Weights of a small contrastive audio-text model: 3.49M parameters.
Rows from block 3 of the text encoder of a small contrastive audio-text model, named by matrix and row number. Rows with one number belong to one neuron. Each number is 500 + 50 x the weight over its row's rms, rounded and kept within 0 to 999. All counts start at 0. Numbers have three digits each.
After each neuron's rows are labels from the 100 texts, of 14848, where the neuron reaches its highest value: "tokens" is the input token at the peak. Only what is clearly more common there than usual is listed. The data: read English sentences (LibriTTS-R).
# fc1: MLP up (text_encoder.blocks.3.mlp.fc1.weight, 384x128), inputs 0-127
# fc2: MLP down (text_encoder.blocks.3.mlp.fc2.weight, 128x384, transposed), outputs 0-127

fc1.74:493495479409540503506511483512547484685413512542472484479526508491500568524521456510497512516501595513478516510507506527497543498487464496533490503407465464478587481431515522496510534496473492402504475531502428509526536502442524589511510493520498507568484526505603467475529527404506515504499232437556438499506476471499386442468489509661519469485582504481569509466520492465538437492498
fc2.74:477500547644491450494517506466485477383531491423541469525473481468515458511557530504511501497493441503528515500510508478483484536456518533545490488628541533515462525538515466523502491498475485618495559451487562499467464512476470406542503505458492524509489512525370526583510497589490478491498705488485610534492527509496676523539502489391478593521422482511411515541514521484445617492495
tokens: "<end>"; "knew"

fc1.269:506517421527470532504485570532515476454510548509498520490477521590500497492502512541532503561491556505481497528491495487491500482558503494482427483465414486425353558481471519582496435494622542441480459495499503507480501472502495515489524535502478492440505629435520438493565503502505463500445499501507544491511494493497587511436500814505546498504480624579476539494603519498450514498487
fc2.269:499461533498506486501525475442524573501488503474510462523563507478491499479537553508425496468505474451506504441478482543526525540385503477516513587497579514609711453528551470442514521504459478591492502506478500439509517507462501518495447396491499504551492438546526552547393495480491537495560511489515434452464544559552512501561495242513536451467507472416494487467418552498498496446429
tokens: "me"; "again"; "something"; "gone"

fc1.34:483500553521502493425490497532510498512464476515485500473485518458506482521501499517485546504501503597493659185529500482503571510502504530495504500563487498571502480489402377498503489512483514729532466513538517516508529511587614529515506468543483535507492511497521496504500497477502481500531390501509531462509522512482523503490486520468501522479545494504482502520502470506438409458461
fc2.34:485519419461503474510454504478497499440538500516499470501543502453462536491448520458506476483498540400507407843501507471500478483515466496500473447444499503471450497507577504487493491483502526342494519469484474511488476501360475518500529581493499505503482484503483498464520500522467597506492518510531446595490488495436482546502517493505514485564422500485496462495501488490552627593500
tokens: "best"; "police"

fc1.212:477567414466496502513507510491526532543502470478512460478488449505504519650571529463531486477468486340506557516502480464498591510490526525495483466500509533482488561501403470497506499471504465453310517514555500475487476470501500501593523445476416508496497432529481523521526468549524485517476507506489510533528474501571492494621499508725576499532473508495439508482502526560618359473555
fc2.212:511458502516506586451519501510491489544500560527551490536597580475516496330486494517430512512488508690510524489448503485518426535538525492531509546525503477486519482464557601531476505484492502561598499499476497533544488516499519464410450514450609505531487591515473439469444515496471547488487496470500502481468529503457473494375488497324392502528455464512530497504482477349408567543472
tokens: "me"; "out"

fc1.243:520488551441407571501481513484506471534472542390523510379484501446511502469503520468534482484458473582516535407487552586536471429497502472486443489552418593469553537567524528507539477526529484511493577456508527523471481502545562440503475517242534470500587564444477509547531459500508496538434497528379526525482510507514464466513483454499581592498422462501448495462497540414518491501604
fc2.243:517527488585506475474505447579466587556447431542418488647556483628565457529499527591570598556512481492491502489493515492482534496492547513479577546461635506477506489490470514491506499489491446527462416558523523531526524484485422520405612510664507487562419520568491554493503492533497465531489542493569397467488548466530464508492480510473493476483519547469505356549473518413563487515518
tokens: "did"; "people"

fc1.11:460466500477492486548412682538433529334565478500572492452492444516537486422529479503559572506472498479590459475398426497468480615494492486486514425486502458500497523458490465496529481491475457513518479584555504489448457512565500520500527581518504544498505630502528518502525471495464519463530483502495532488441536546500601670477489501499505607488467500368509471522538404505491503483440
fc2.11:524588563479492540473539393464537455630385548475443502546477548419515525558468492479396506501484548493381542479514502531519516438505487576478508535503519479504479500535486479568470472434481564528490497433468521501491525466438499512509498400498520494573455456423383504495480563520495482522587518535492419470554499472498365316501538491500517497562608501559535489485400486510533484588513
tokens: "best"; "because"; "worst"

fc1.88:493502499474476374516587445532487546510344509480498434448498502464548587538501484502440398510468460547513587486470523507451510491459487489496526500479492481503482520501517472528502428507511470519512352500581527496504494530565535501473578476508518629572708425470473548470486538533575527455608478536510490477488501484509406476532455509495506450658500547521454477470503499519444542553523
fc2.88:560468497452533508514491522502509414471616489500472609500436540528481454485476489519517542491530524496531465472521524506508522505479582462552514458470499534504597520435456552554535499535495584503477530512381508513538515498497497481494362538504495517498222499494540414523533489579462508565375480455487485523500507534570548557535507460498509545438438538501546513520489478414572501458402
tokens: "end"

fc1.158:415465508465514469481519530544465469459505504496426494556527487495499490509651507527469516503548424510488511459480520511484511555508565504387524458514503517449499486526498503504428512485486534508516500473427498519464474522448508529537488457427272420472497453518533520499514494527477541525591508528491423529480539552462392388619509308508409509505395524456505445474434538446479466507516
fc2.158:480506457535510560463402454489492526481479484501502560457397489529465464466445534506579518467475542516479519534493520481464491474480462352637538536490504501551521537497499477455615512503518528431479495507569500497551544474501524504493484534532693539479482476430508503455525524443539439472428530494512578464522505468507591693468514628390547481438557457521545507575475484546502521520533
tokens: "did"; "self"; "shall"

fc1.90:471504301364518505519500498490554507480498504479517495489498481540508496490552510496500497504510529537512475487511489446481462492560491503482600465506433486514508456482504496529481497549503561500502505491500463506503423510449482485450490480485511495492507496468492494684457527492487511495572499522505335495338497498528480524519500493491780478520489495485477545495472489478392526514556
fc2.90:508481689594489505488485502531462487504512469499506501472506480513532479523492477521538526486524445485522532501495553504512610519470508475569439468450649526491501543506495556490518487502508493498503473575490532428509503500556513545529506523479542551501429514523462572309520481561505494528436476497496618487619515503498504518501490504491215508454495525531516471498501463504522490521500
tokens: "as"; "than"; "thee"; "crime"

fc1.126:469481565471510493541531526474563484543514464779485499570481499429515471514431428527443526363509516601521496500584543498545416484498486546515528382526498417487545489486488534520539508500499471496556547486514483493517477495288485502488500490378500464467527525479516498501568511486500500485562549511421492511496508491548501519472497474511448568533495496480500527462399494514514480501545
fc2.126:602489505519472472500509493524435499423485520194494555486492499558498503492499490534519542590509490420526561515446516480513529544504495441495503589505503575458474500522560467503499469477495485523488487547489522493477488491632474476505524504637514498494512439491443475511428484499569478580438474476539465495497490513463511472546498535437508394481546538523501490501693484507496527502505
tokens: "been"; "captain"; "daughter"; "did"

fc1.360:503493483488498505540535437481580474571549490514452524449527492472450550563362499533547404535509525449495445503421457560582496529436491529531469671457548423482544511500512427501522493427467479451452542481405606417498503489559506490503473522518562513540552473455532493462475528483474538572449495464500506435447388452524557526464489632520505486490532524442558471464500455547675488504565
fc2.360:610445477505523461481496561540495482498440580485521550649507483450663456535505471494494500498578481557529577499523502472406496497532558455550492398495482547480483422506487575457474583610500497542527442511534508519490502493475474537509466429489506485430518570531494501621482494516517492496461564548465498488571610553494464473587422357525479474565503553482432531478534568429424444502483
tokens: "will"; "cold"; "feel"; "count"

fc1.46:545511499513519509518443501562498491512497529502489496553528561420495522455519530489503400501455606493561549500506508494577501517494542545467464494520470502503490518457485515511493539501574391523515473579444517497556484489444497528516514329515397510475502523493464462514518556496607489539497494515500507522503517550463506181450512503514406540414491513473499541514492497531390461514531
fc2.46:384479502472479496505498478452515491512539506486488531499487499477501497536460518557415601520580378506385477494487557397486396498525506496491482507476483490568483483505532446489491463477485683496497508461491510500485491500583437501502505536498597490474546437512505510507428437515421480469536513532541441440466500508519497732497520483459572518612509418514544493514485540469622483510435
tokens: "poor"; "ball"

fc1.309:442443478487499492498512508492542489515462492501483471641529513551546502508506513593490566466532487512545489496520502496505462455618477501510509479494493498551502490534472508494446487507514529503500527520489498543480446451511489529504507516546545542422508513482564551480488543491484524490519440534506511500490487504521466518690508472497476496365509520476494443463452416489455152497459
fc2.309:483497514500482518447448501548464426426527523521531552370498494489459486423558522361548474515407516496513515499490535507537571508454518492458524495511501501506501514404517500515582538461479520472454513500481521472536514536454495488590498477511537498548481590461460501494509490534520466484467501503500521490571549463485645464348533581508532466592424449482536613548475503567478736518536
tokens: "been"; "hand"; "with"

fc1.162:561531451459588476513516505426510492496545518481500516524488533558449514464456464534458468590578430462501516542466492471517617454498498490400471439474507508469520472542637503497457534536487549455537523517468491555629490561509502596456499488462501471512452460494488476524496547494636487486408485512519441501527440293376544479534503516416476498411522512482519532475431516627486521462462
fc2.162:468498503519491541516515541606508500494448480540511463498535486462565503564583475445573524436506505494540475518568464468463451539488524521618505488424513566499487552479304520473555487555490373497464536512530496485465480472504504503513456510536437557459684518527510497477543480529435453490524518454500564516492482533603473566590484447605470479608507494508467586545526470382455571448480
tokens: "father"; "oh"; "before"; "come"

fc1.370:543529494509518432503503499518475476485486605486486538507504534500476461474517527508515493626484505518501456496499521484455480464490511482692504467478489510538521485528523489555333505498537554487504494485494449525577539489499505561501606493492505515530485530533454500498512514501539497498387448525444485484507467481468491453496511518432581183531498524480384508493457526503513536537491
fc2.370:455497507506515503482495519518547524494525443485518398466495479505496489509480468440491499400525503500553492466478514507495499484514464502330500499485510506415454536497480524464653503512464488467481490473519532473439475562477501473493365471491457509455509437506505514544504524461443483519594524486533533482485537534557572523516514497511434829478502477485542493518555448508462475400485
tokens: "father"; "nearly"; "arose"

fc1.37:552509509449494476501497481508429541461545514496501507502505511388479505505506476489624468501521476239567455567519494330528445519477516503489450496523523490493468427445504520458491514527417509500490537554447589503521590536523475491499431484504450584491595483517466531527479495495501507505492501502529483519490596499507498524502506483529493544512369638484513478562482541541502477531642
fc2.37:492493490523474503512508570446516394665487499505495515513490437582490502494496500500483516591492541734437538463508502664481496531494483633497504565439456518471495499508462427610462486490557486584485493480522494509503424508480512538504501527504503430481388463486499504469554419511503475497582480488521527489528453494479481495525547474517499484479629407576464538478491493474532530494430
tokens: "more"; "just"; "will"; "long"

fc1.83:492530500499465463363481550413522525473515504480492468513535480541565512432507508488517519512528508483506546477539515462499525470496488584549505489506564486518486505513457521488467522533461620557503486513541552586351496477437500504422495438500500506501523517512501616641483504468553463468510765461503522451491510517568417462497509507482560373420555490454498596514500501447487501499467
fc2.83:420472482497481537597485485518499496504504516562531529508468504506430477498514527443477505505466514516469519524483547509594515488490506460481525553527481546516464562464636439556516490466510411455498484498457466406606515542539501576549516569441502492466500527482485493436519494457483505560530203497546533557499513512496525493520508582562446447458451470513456365459472508574422422502496
tokens: "as"; "calm"

fc1.270:500528503495507493460494500500500464486492517521483467488508483505511544540513494448508503490511480491467209516531526475495445495509516550496526422519497478533499510482493511390532495498478473537499463530516524539489498503416475491606417489526246512455475453512571562505479514396455576488488559496469513504665497543527485502430482495501520438470515533516562500565475523472500505495516
fc2.270:481420522532483507600506479466520506512511509492511496514463517499482487488499534517486529539493522490508803483470461536546540508561492416532500592503484512504497507537510457670504466476490534497510552500501486501502513532551519506461558508482736476504500469500487458491524463577554404513534494505545470505376486480457492494528509506518500528534479419502459518449540501571494511480486
tokens: "<end>"

fc1.124:474566462455444473424467559522568469501439508470498614528484462536433343485556498460489501480467518590465518501523498470439424579500532497406539611514480555501535605501477476470652536496536441519503447468496493502528436496499514479590534538486482475512537490517493544532563468489511483531574573532466519520556615499473460500564475467476527393483570475679476450514485569518543481443478
fc2.124:535490505552517528549518365564483522442496522508475491502461475415559592522489468542526513529504487483504539483445509488556601426484520464619469399514497364532486445561542494488445438485468541477503469496501500518518547502475461491526513497514515516534481417454495446480474659463468503425406385501528445492443486535491512446414509531479489698573496583411558482484473489485501505566500
tokens: "up"; "take"; "perfect"; "play"

fc1.179:576482512451455549463503492495531515521532487479514438502500507519503431548527528490489458453500485517499417461473528490587486550585475700510484491474525489498493494524499513467498475502489706439493549479391494530441520522480480508525494503470518529287555500517455434482511452498495520487501509518527546624492493504423577434539530510484518486487508511514443450654539514439458429484550
fc2.179:394527503509539499466497536482523490365492479601494549524522497583453557509490486460480587492485503495500612529517503537456488479489534361461534527541486562500582525515502500563469541558496327545516508543622497387509504508459514510507522513499521509543446517528540659517470565556532462422487511525460497444507476467503500506455528483550539530538490489479563539376461481662515518473498
tokens: "poor"; "valley"

fc1.188:495493505494487516465498274476510514475544559495465576529507514490502475502365549499526506476528503488536572489508507499507513543519452499577455524500498496630504511501536505517482449484338506482542475492482486507500468501691487501445499520477466454516533503498455494524466493455544526516471523551536530459527514507434528536521486468437661448346576495523411541512521489526504464594464
fc2.188:524562433477507478498514753462486518524501456506531458535510507519503513491672491519493560489518543518530472512506493466512501463546617514398547430479495520467498486512498483504541573529642453519402508544496496500478541518304498474501519485504554573484516480497491512480517508493458438477490508456469454492467510444498507443504529488514419496669479510498501493499505499421452518482494
tokens: "will"; "gave"; "reach"; "dress"

fc1.147:546506478558495498497471488504398494504432408524509541501523513496487491485410495492509547358510517264509511525552477501515576525523532522523441437503492499476536468513476509483494681486575503506497514474472724453537502483512509499508488529532529492513506439506545508500513542474426401510487500440503489533492475493415533480517519524511508491488532507505565616499443507506541386498497
fc2.147:422495517465508518523524513520534461590567583479500505549441453466480495542505415483554459555482494795504493507487500490484379539505484540489581483532499531562583500487524502423568388590415528506512515467499317492509518521477486483533510496519511488506533594503534501506478469497585539516468517524516574503523529496556530525451494504521491513509512462481493422484550493498584501504514
tokens: "<end>"

fc1.70:510496505521497468454473431519546487510516540510505532461508493502504491503485500495465481510504510505481500510554496500535497492456606509462503517502445479542497498487515479496499486501480528539435493487497505510552738517523506525404423432488486552526519482543514482545394500516611502568499496346482482501473412491510382505507486520442505525490465510283503506532432511515518328481616
fc2.70:446479502503496483500512505512476485499508384507490475500489496498516475487483481504519498491516501507557490530458497507495480490524437509506490494498514515474475520507498543493501511524506498496506530502505494479490306501490492484635521533494509477570481498521496482394578497495412498389489512690498493504507505503508635500508525487537480509450556475714501482479580503477510723515394
tokens: "as"

fc1.282:535525487542502494463497548475455507515540510514555394234512519465506502484418320508475506448517385472549618500518501477516518487423517432477500510516427515360482507502488475476540538482572485520479488500523524493510452470431503490510510533508515513492500515484535509511546517515497495498520504493491545493501543506498516582464491510533706500503520504529397474501477418535528487540547
fc2.282:501437557456530490511551475524509481452440507496467573798507522502481498504523667502509462524472607500446361511460472533500511507506480558545500499504511494606514457474554505505415489486448521455493519498505483498498556520576499472500501479491498490521396516448487506462497463503482514526477482521524435536475413523509506475535500439484299514505510521465519484468461534490505504500486
tokens: "me"; "meet"; "i'll"; "day"

fc1.378:497475499513525662559494508518508478482513538535476625479505522435470535473549566497501530518503524493480526455491486536499503415467521502533569556515579502486542637488438503547521467479521474430481476482487474496508504473491568559521514543503353521493497496533536495572539498543484531458445482479493487546491480506220559459459493655490488502415500515500516560461496515498466490504410
fc2.378:451505503437505403434499470500562517483500494477478394508517501509592496517487512518498499424510468510538452531490471473475474596517482449462451515501493492502473378582588479389527524514486531493504554505477499499503493568485413404499539494491582438525588480438442545489465496426502501469566526521499490469457542484728482541516505336502545543665501491465530432499528517518507466493511
tokens: "more"; "went"; "known"; "round"

fc1.172:565489504521475506499503489518521507497466489508577494486501492510459495485944506500474478492369510494503500513473453562544489515492501460441500636495469503450498510475510504393511507492516497492500498498507515519505450503514512505508506478493501464495500505510498515502527492451479506512503499499473518510507561526522497461468493487489520502492514493496554444524500420500422516489501
fc2.172:418491494496511504502538495478449495498511500510481489492492588499507514513040473529524467505582505487520513484506538470479535493498504540568507443488548512517500511508440492528499516514495507536529486498492455436484529498491476500489512503518495518495478528485528493476509519597498510481527505506541484508507444480499503519489498502450488522513473462498463499519506566556570439516518
tokens: "me"; "lovely"; "evil"

fc1.28:440513490514502496508516512498505514491490497467504624283492507509520436451511509503374524496351534476671490500552478612494468485473546514472505486491500605478495501317465497484487515491491519476497525508493621518508527505482515477508475482544491305499505526500502493519509522513519490525533496495558535525480486495465459423485595503495540514503528517542510584492460501567494533491500
fc2.28:512504500521522463532492457464511485560563448508507467615502526528442513556498532531571462445596513516308554522473522342519513515525517502531506491502508423597491490690515503495507501496544521498476451483502461499519517490516500506499506508451492761514483514505486493508448498504499515449475433528491404448483500464544512513573397470489505523480486491514565428492506508457500489502474
tokens: "am"; "around"; "event"

fc1.202:490590473516509486520477478203405530496483558387516505589522542518495528480506496519508514524505504513535521499517446517488498510200388463497515500503492495633518540497540492514527496505510532495490500519544495515467498499496490527509532441500510500429492491489472497503495501479495524503478580498501481427486511506492432508508501490452495473504456501448477487510426498490504503507505
fc2.202:538383501496485500507476546791579500515521449631486501366491473461525485505490475491513469488484517518499454492499544508515456493772582477485480466495494506411460483464434477483456490470512487505498491529489516509537504488465469485490497548500507546502491498543589513467503498520520468527556428491499472511478488501499544480509493501481500515500516448581511500494599502509495492511516
tokens: "father"; "ask"; "lose"

fc1.99:542509479502499499533475516634512497490498512474478508471537492501506481497474499496506532562497635487452496513520479459468544516520503502498467520501494518496494493506498520476500513512472493328516466507504504479491503515491503505598498491400119502493546479494520498537515499501488493494480526497503485499506514495498500475490489503529484476409563512492506619538517609587555503501512
fc2.99:499559490498496504494527429347506524508513506500503499488382494510509512511512522549465460497502366500529516496475450501501428496486515486501486516491487471490561523514537498523511457471509504705498506457493503526473488513516491461377490529558794481514495495475505511495474509490497492475512494480529536509489517469506513512498507469499504540631494494515488412496425338425514517494501
tokens: "<end>"; "foot"

fc1.65:472516483499506439480485507606486489513504568510487518516531471510509514501530495499506464574493424426517477471476563485449506518655496498162498494501429545508518411502499451427513497481522506508480482497493517520516534501484504522471633484479496499503487481507492562572504472505542500507593549463561499554436548504529477508472491517363500484493526524420449587525454516503505463500503
fc2.65:465506505469507495513499469469532519471495479558491503402484505526486477507543492464455591465509590530471503606455481495480494461345474515839495442459506460462502554464512588500512499560495521477487498504506509495512420504525495499509342513510503507452512520477498405442471516483447526492424423541462480441550465470507507527490544461512527480481493500532510439481489511530493523549513
tokens: "up"

fc1.303:501505506563503495490500552516476476478504538527506566491783494470508628488507525497500480485510507527513523494465495478518550503493495494501533534513510557532493505537498517416497492613476503465529498432760596484512589500502524499577510592509488509525485538517509451477503387511505545544615592535542491483497509500496464525524499508543500520490432473512498538500492500547511499505472
fc2.303:550513483504421520500508483460534533496514501494494458541216520530522355512488514500527502555484494473494480532523502512498465533487568481505460491525474482479502453455501458523503479417534457486459516598237447561458440481478485452479500423460452534498554477473485494518497588476476467447453420449490534542500502443498482496493513462441483494495576502507522442461489516496453509502515
tokens: "much"; "i"

fc1.286:502486500513508477544497496475524500511547519533500478461498566488476482500469464522495645429509521493508557497493487546585499528518543485646498440489497522499591474475475506576495492502475466521507568510502492496527455498513534464464425642492451492608529482502479495501501491491390495505486504755462503463573494532499658549467519419494637505536452420451555501484496548499529507549487
fc2.286:542511543460524463484460593453449503504360552468512508615504408500543445572510458507570375535527507529527456503591504382452495469559472546404507612515506462498361449511523491461532515473555502473495490504532472532522497469505505498501604443505495482409532496506459567459517471516562514491490501317485482486514514527493433487514436527395413526537576559506415535524530504473503516482525
tokens: "<end>"

fc1.335:428586494431505524537502512499541464507492480447495502509625506499471550628473507461483542414535568518511392509521501556491513527494575572550484489547504658274521536496634525454546600532400553454512513501514484535483498495512503477501510512488509496506500500518516500500514501516501430532510529491505480481502516516501504498549539483653476472517357475591515514492537473503488581464482
fc2.335:511463499582500506461468486498428521499514522501517492506298482487546459419517481568514429528417387493457573503496481495505494481503467414509500484480492331692498495533378505494470435447519479556478495468500514500506501479495449531525494492484513507465544516507484512495480514513502537496502490523490552569517506486512495495437486508310470504450648503437515523533470503508494404485570
tokens: "<end>"

fc1.121:478498515542549501475434464582549387525494475586525485408639528499550508519425505497498519496522532456524585498495478479523331560499447514741540532376502502550497459492446499461511511512508509523512525477578502544521477494445494492499522500490499492480504523644537520532576485495529445509602542433490510554490556549568510497485555432551473527457442445483510511533499460489559494485510
fc2.121:502525515496472500470495481450501542576533535487502516535397451554445465505505491497424484516487506520505500521500521451517601474496499500258503542716471477477437560480548525505468495383469468491501488503474427498484497525530561399519551496484489531503545545424439457435486465516505502476499499530457509499501443387533548512570511509375498488543557521498549505470510514611413507500435
tokens: "found"; "water"; "grow"

fc1.117:447515584438525528497479475464529510490491444485542441451508547556491481457548574509482486492506521527538518435549520499468419502455478476481517463492530489508494515471515529476536485502721510556490527593498463480568440471458434510524478475554438495489500528514531505559453466458483414517487464480553562504438576442538387500555551433451582490429461502496513505545434494478553264483388
fc2.117:521504478502549524479505564581440489488550561541481540506500432529623504536475481475476497505437559484428464579467457496501529496511527601504403493484439546497531475507487465479425492502373548471497427443452525507397541517558544542482522456456548533525540517482424550351529642584475553465467498505501491484565473486493591482499473518471497524508488492461495534472505559618409646507618
tokens: "been"; "two"; "eight"

fc1.232:455498512478499503523577529490499500673488504488480496506492500515526524535713518502494491490492498494498530548477498495510514428460470475494513559476497489510508451453502500499493348494521547474513482499492491516496498501483502494470866483494473509437520498513457459460488499489523420476576464503526511473471500497522504492484504504497497476510476505499454489426528527508501508573531
fc2.232:539498481522507486496424499587505522317518504524541492458526529494507489482374501508497495524540455512522463488495503554483488502499538466499486479526497535497484524492534504471489672513498483479495506494509487491505490488510497483547126495481508510531450495497626498535507469503506590540454491501505517513535493502462530511528510480490500528480485508498502505593507500507482503423504
tokens: "been"; "beginning"

fc1.183:518501502501513472359465496493498474500530187509618494505495499489472507496494500511486495496562491552504486482505502467502496513506522552490494494496499459493517539576511512513499469473439455669500489490513514461505500504495527498514512505527504501498500501496502496496476384492586489533504532432505501500497503364508505544566501505486490486522527473492490497742495446499531503468539
fc2.183:509498508485486510627502491488489546505440792480457567499493519505512501504498513446486507506436509495501519495516467565512497466505501454496499488502433507522427508447441481507503486601514490367502508507472495506500503496506470559492517489501456481506496504498507511500513641502454504464502501612491511510509517630494489470435523502507506492446461502515524503246506504437496505514498
tokens: "best"; "towards"; "master"; "tried"

fc1.348:496489530453447477502515506476506510519511497519500500534489405485474516497511565424500482509465503516500521478400561451475521478485614594521524391484496514426495468494481527507501413500482535523470468500482469513528498507525504442492448479383498481469506522533460556477512491577486510533484653529425534549560498472479784503510460421541473531512530592508504350509516496592496502521436
fc2.348:510529466532615490506421534475406551509519500523506511489502525591527499510477502540482535512505483499552476505580472571571586515481448498532432643520460485621461481502509503547499503498583489495531475549509462494448504528491497532503506562576467470494503491493497473489499493481529516431503375479483490458498481525435201444513557519462496475496498423491538608472448512458541571485530
tokens: "why"; "went"; "grass"

fc1.143:534442488446556502490486449484497455555532484495753521538443426513458518424509503340585460526532528488430495505456478498477509566491534499497487486505553495496500505505482491520547522510496505500500505499502367463437427528472489412417538503559497679413550506504493503481470476578527558536495495545492528520617454564505556507585506474500485527513442498544509510476510523408505478449514
fc2.143:529508510554465555537496509568471553472504481502235548456580499474527499508495441591478527569536500450549503461511549521598504478491518428512518470510500495505529501506443550488488474462488496501511443499499586520540521468556510564588415496485502313627505504500503490500553520519499468451514516481495484490396505493581491544359485556454530493452480494414517505473460438556472527522492
tokens: "are"; "get"; "enough"; "cheeks"

fc1.53:508515491469504462468489489474490489564507505487494522505503502539457487510512502445500458522548501498499476526610484496494503462504515525497702493495501518526511543496531505484493532500485552499485505515489483522511528501539509500059522533507503556462509471519467502489495488592524508518482486497530477514522502584496500470488478505460502517469500508500499495489498506501465485466511
fc2.53:414485504534492520544541510496560511448488487520473473497498500472607499480503473629509504491469494500515509491470549472511521479505506480517348499508503493508468481532486518508495497511495498520528514497506504502499496495427487511927481489499508512497479504490559490467500493387494512485523515499483546475498492405544490499507574504501466459504495528514479502504508474504502508494525
tokens: "as"; "cover"

fc1.171:525488526414503490519413485500557501504489510489501492467511456519530501481472571440532500529484496582514518483539424472678503463486510521536521503308498520507546485532555545453547529536488531471422532431417489593481526513544486503437483511426466482519509494524586533573466644475487506512472440496601469584508529501479493528565488553407506483285517499472460526528524478506515432520521
fc2.171:374562487548500505455572517508457524530513518535558496520545483486497470506483405534513563442505501484514485533459482525364500470483485519502471489522532527518461545501530486495494538478476377522483412545542545465515483478493506500572571551499540513520495500500370511444539423607453501483489470462384479441467425455504512510451504510655474519716523421497457472499524477501386585453519
tokens: "days"; "your"; "squire"; "eight"

fc1.103:460709527472505493506425583402486457538465508530511530485486485512513462499493524538509516412542513482514513494663505502485482517490484498512533499459491513504557500495485500524745502609552335439501506501495510509461502505515473511475419492501513517516517431487497462617486504466515469470523498479487505562529514600510486479523542542542490505501493548628550493513499490478499481468409
fc2.103:535362490495457543502555415595516468514534431456511527497501499476486515515512378498504516601401462499424509452402500494503527513504523509523502471498503474519542493496455487496233453447482666600468495553485498524523501503506412511492551503508511533585497563551432535407501504588496508511466493502471480505475467385514526451453484498568498520513489506443497502486497501494538503534525
tokens: "why"; "by"

fc1.364:449499475550543597495510459591671490513519495536515497487501505487437478483476319516474482539511501508507507485608365486457500459548500445544560520519470499435486619433390555527490498527498507572529508446547442502481504500479508514565552542477496498569431529458498429515525501519465482500500528487513482505512517500518454486483523565707520550493382497563537500502487479569516494412535
fc2.364:535516518531432493481497510461359482506498499312483477503455493472574585482486748501515553483479497477561435499430623495596515497412496498480477499503507522513509362562566433439484493430499425440502494514464513536469551504481523503470479494515478494499509469501488564522529510483511524511572501452490513558461509477488543484482429437434483506495550492444491505432539488390496521560508
tokens: "me"; "head"; "no"; "by"

fc1.222:491438518454451513488513508500522498527478492504514499509527463611520505496468538463452471562545510492500488382550468473500626525552526532484503366520537545506607510508457525570287517587445584556527440384482491509497598548479512490483456472524479471546517497504489522392461516553489487477592445495439494644511456499454424532534489583503449500499439560495463555517495498476574516528538
fc2.222:479545495595469467518492516492490472523540498514498481447534507481514387483501495460557508452518450519540504570447575555566466443414504412509515631508531503546435504440613491412668469366534445486527538690503487547537464486528482523492568532459485503475470528463481505552461474482490609490491507510524519437463535543517511531460606490509563531430488401508500417512503478474429497475495
tokens: "did"

fc1.237:499506497531500526485436503477510421495543522503452482390484528520505489511614517541497506575531472446517495415497512568499206524491507467522504501483467501478363523458479503433449522494445512527519480466437391526441502554483466474480510478545538561467471501493521481606390414519507533477497569492529498495500537447502508498507515511425527451531468584484390505496593501503486577487525
fc2.237:525497571523457513498509502535454535506517447515557486536535478528534495456312612485460505473499590549505467512451494505515750424509481536527495430499561524495596485483455586579508493499501502504447478541597564504502519502509497568501393427481513406500506527453456521390554604514489535475565527535466551489524482486468490540515470469556496491459504467479571514487437467528498452505439
tokens: "another"; "true"; "had"

fc1.199:505501494565501439520537525452517603552493504535501484474490503430456435526219493505465520561504528558498528512564474519523590544485490477532402599524488581503507527501482446472528549510437501568375543467497436488490545500542459472475509503445489525478496517466550489378513516556530502522460510493461517512505503500461495627510386505484553512519476499509418507500522511580588443565440
fc2.199:553517500550493500451496518504468555352502500479496455500499597518498522479554433584567496488555377496510467503444446505517407464512502503458579456504556401460437401517490498485570499463481477489521488547543561515514525506496504514493502498498478406686517496492524546656466440364462549507538481511503503488424566568496480402480582535463470475498527502492505448530523377503545533493545
tokens: "are"; "their"; "there"; "could"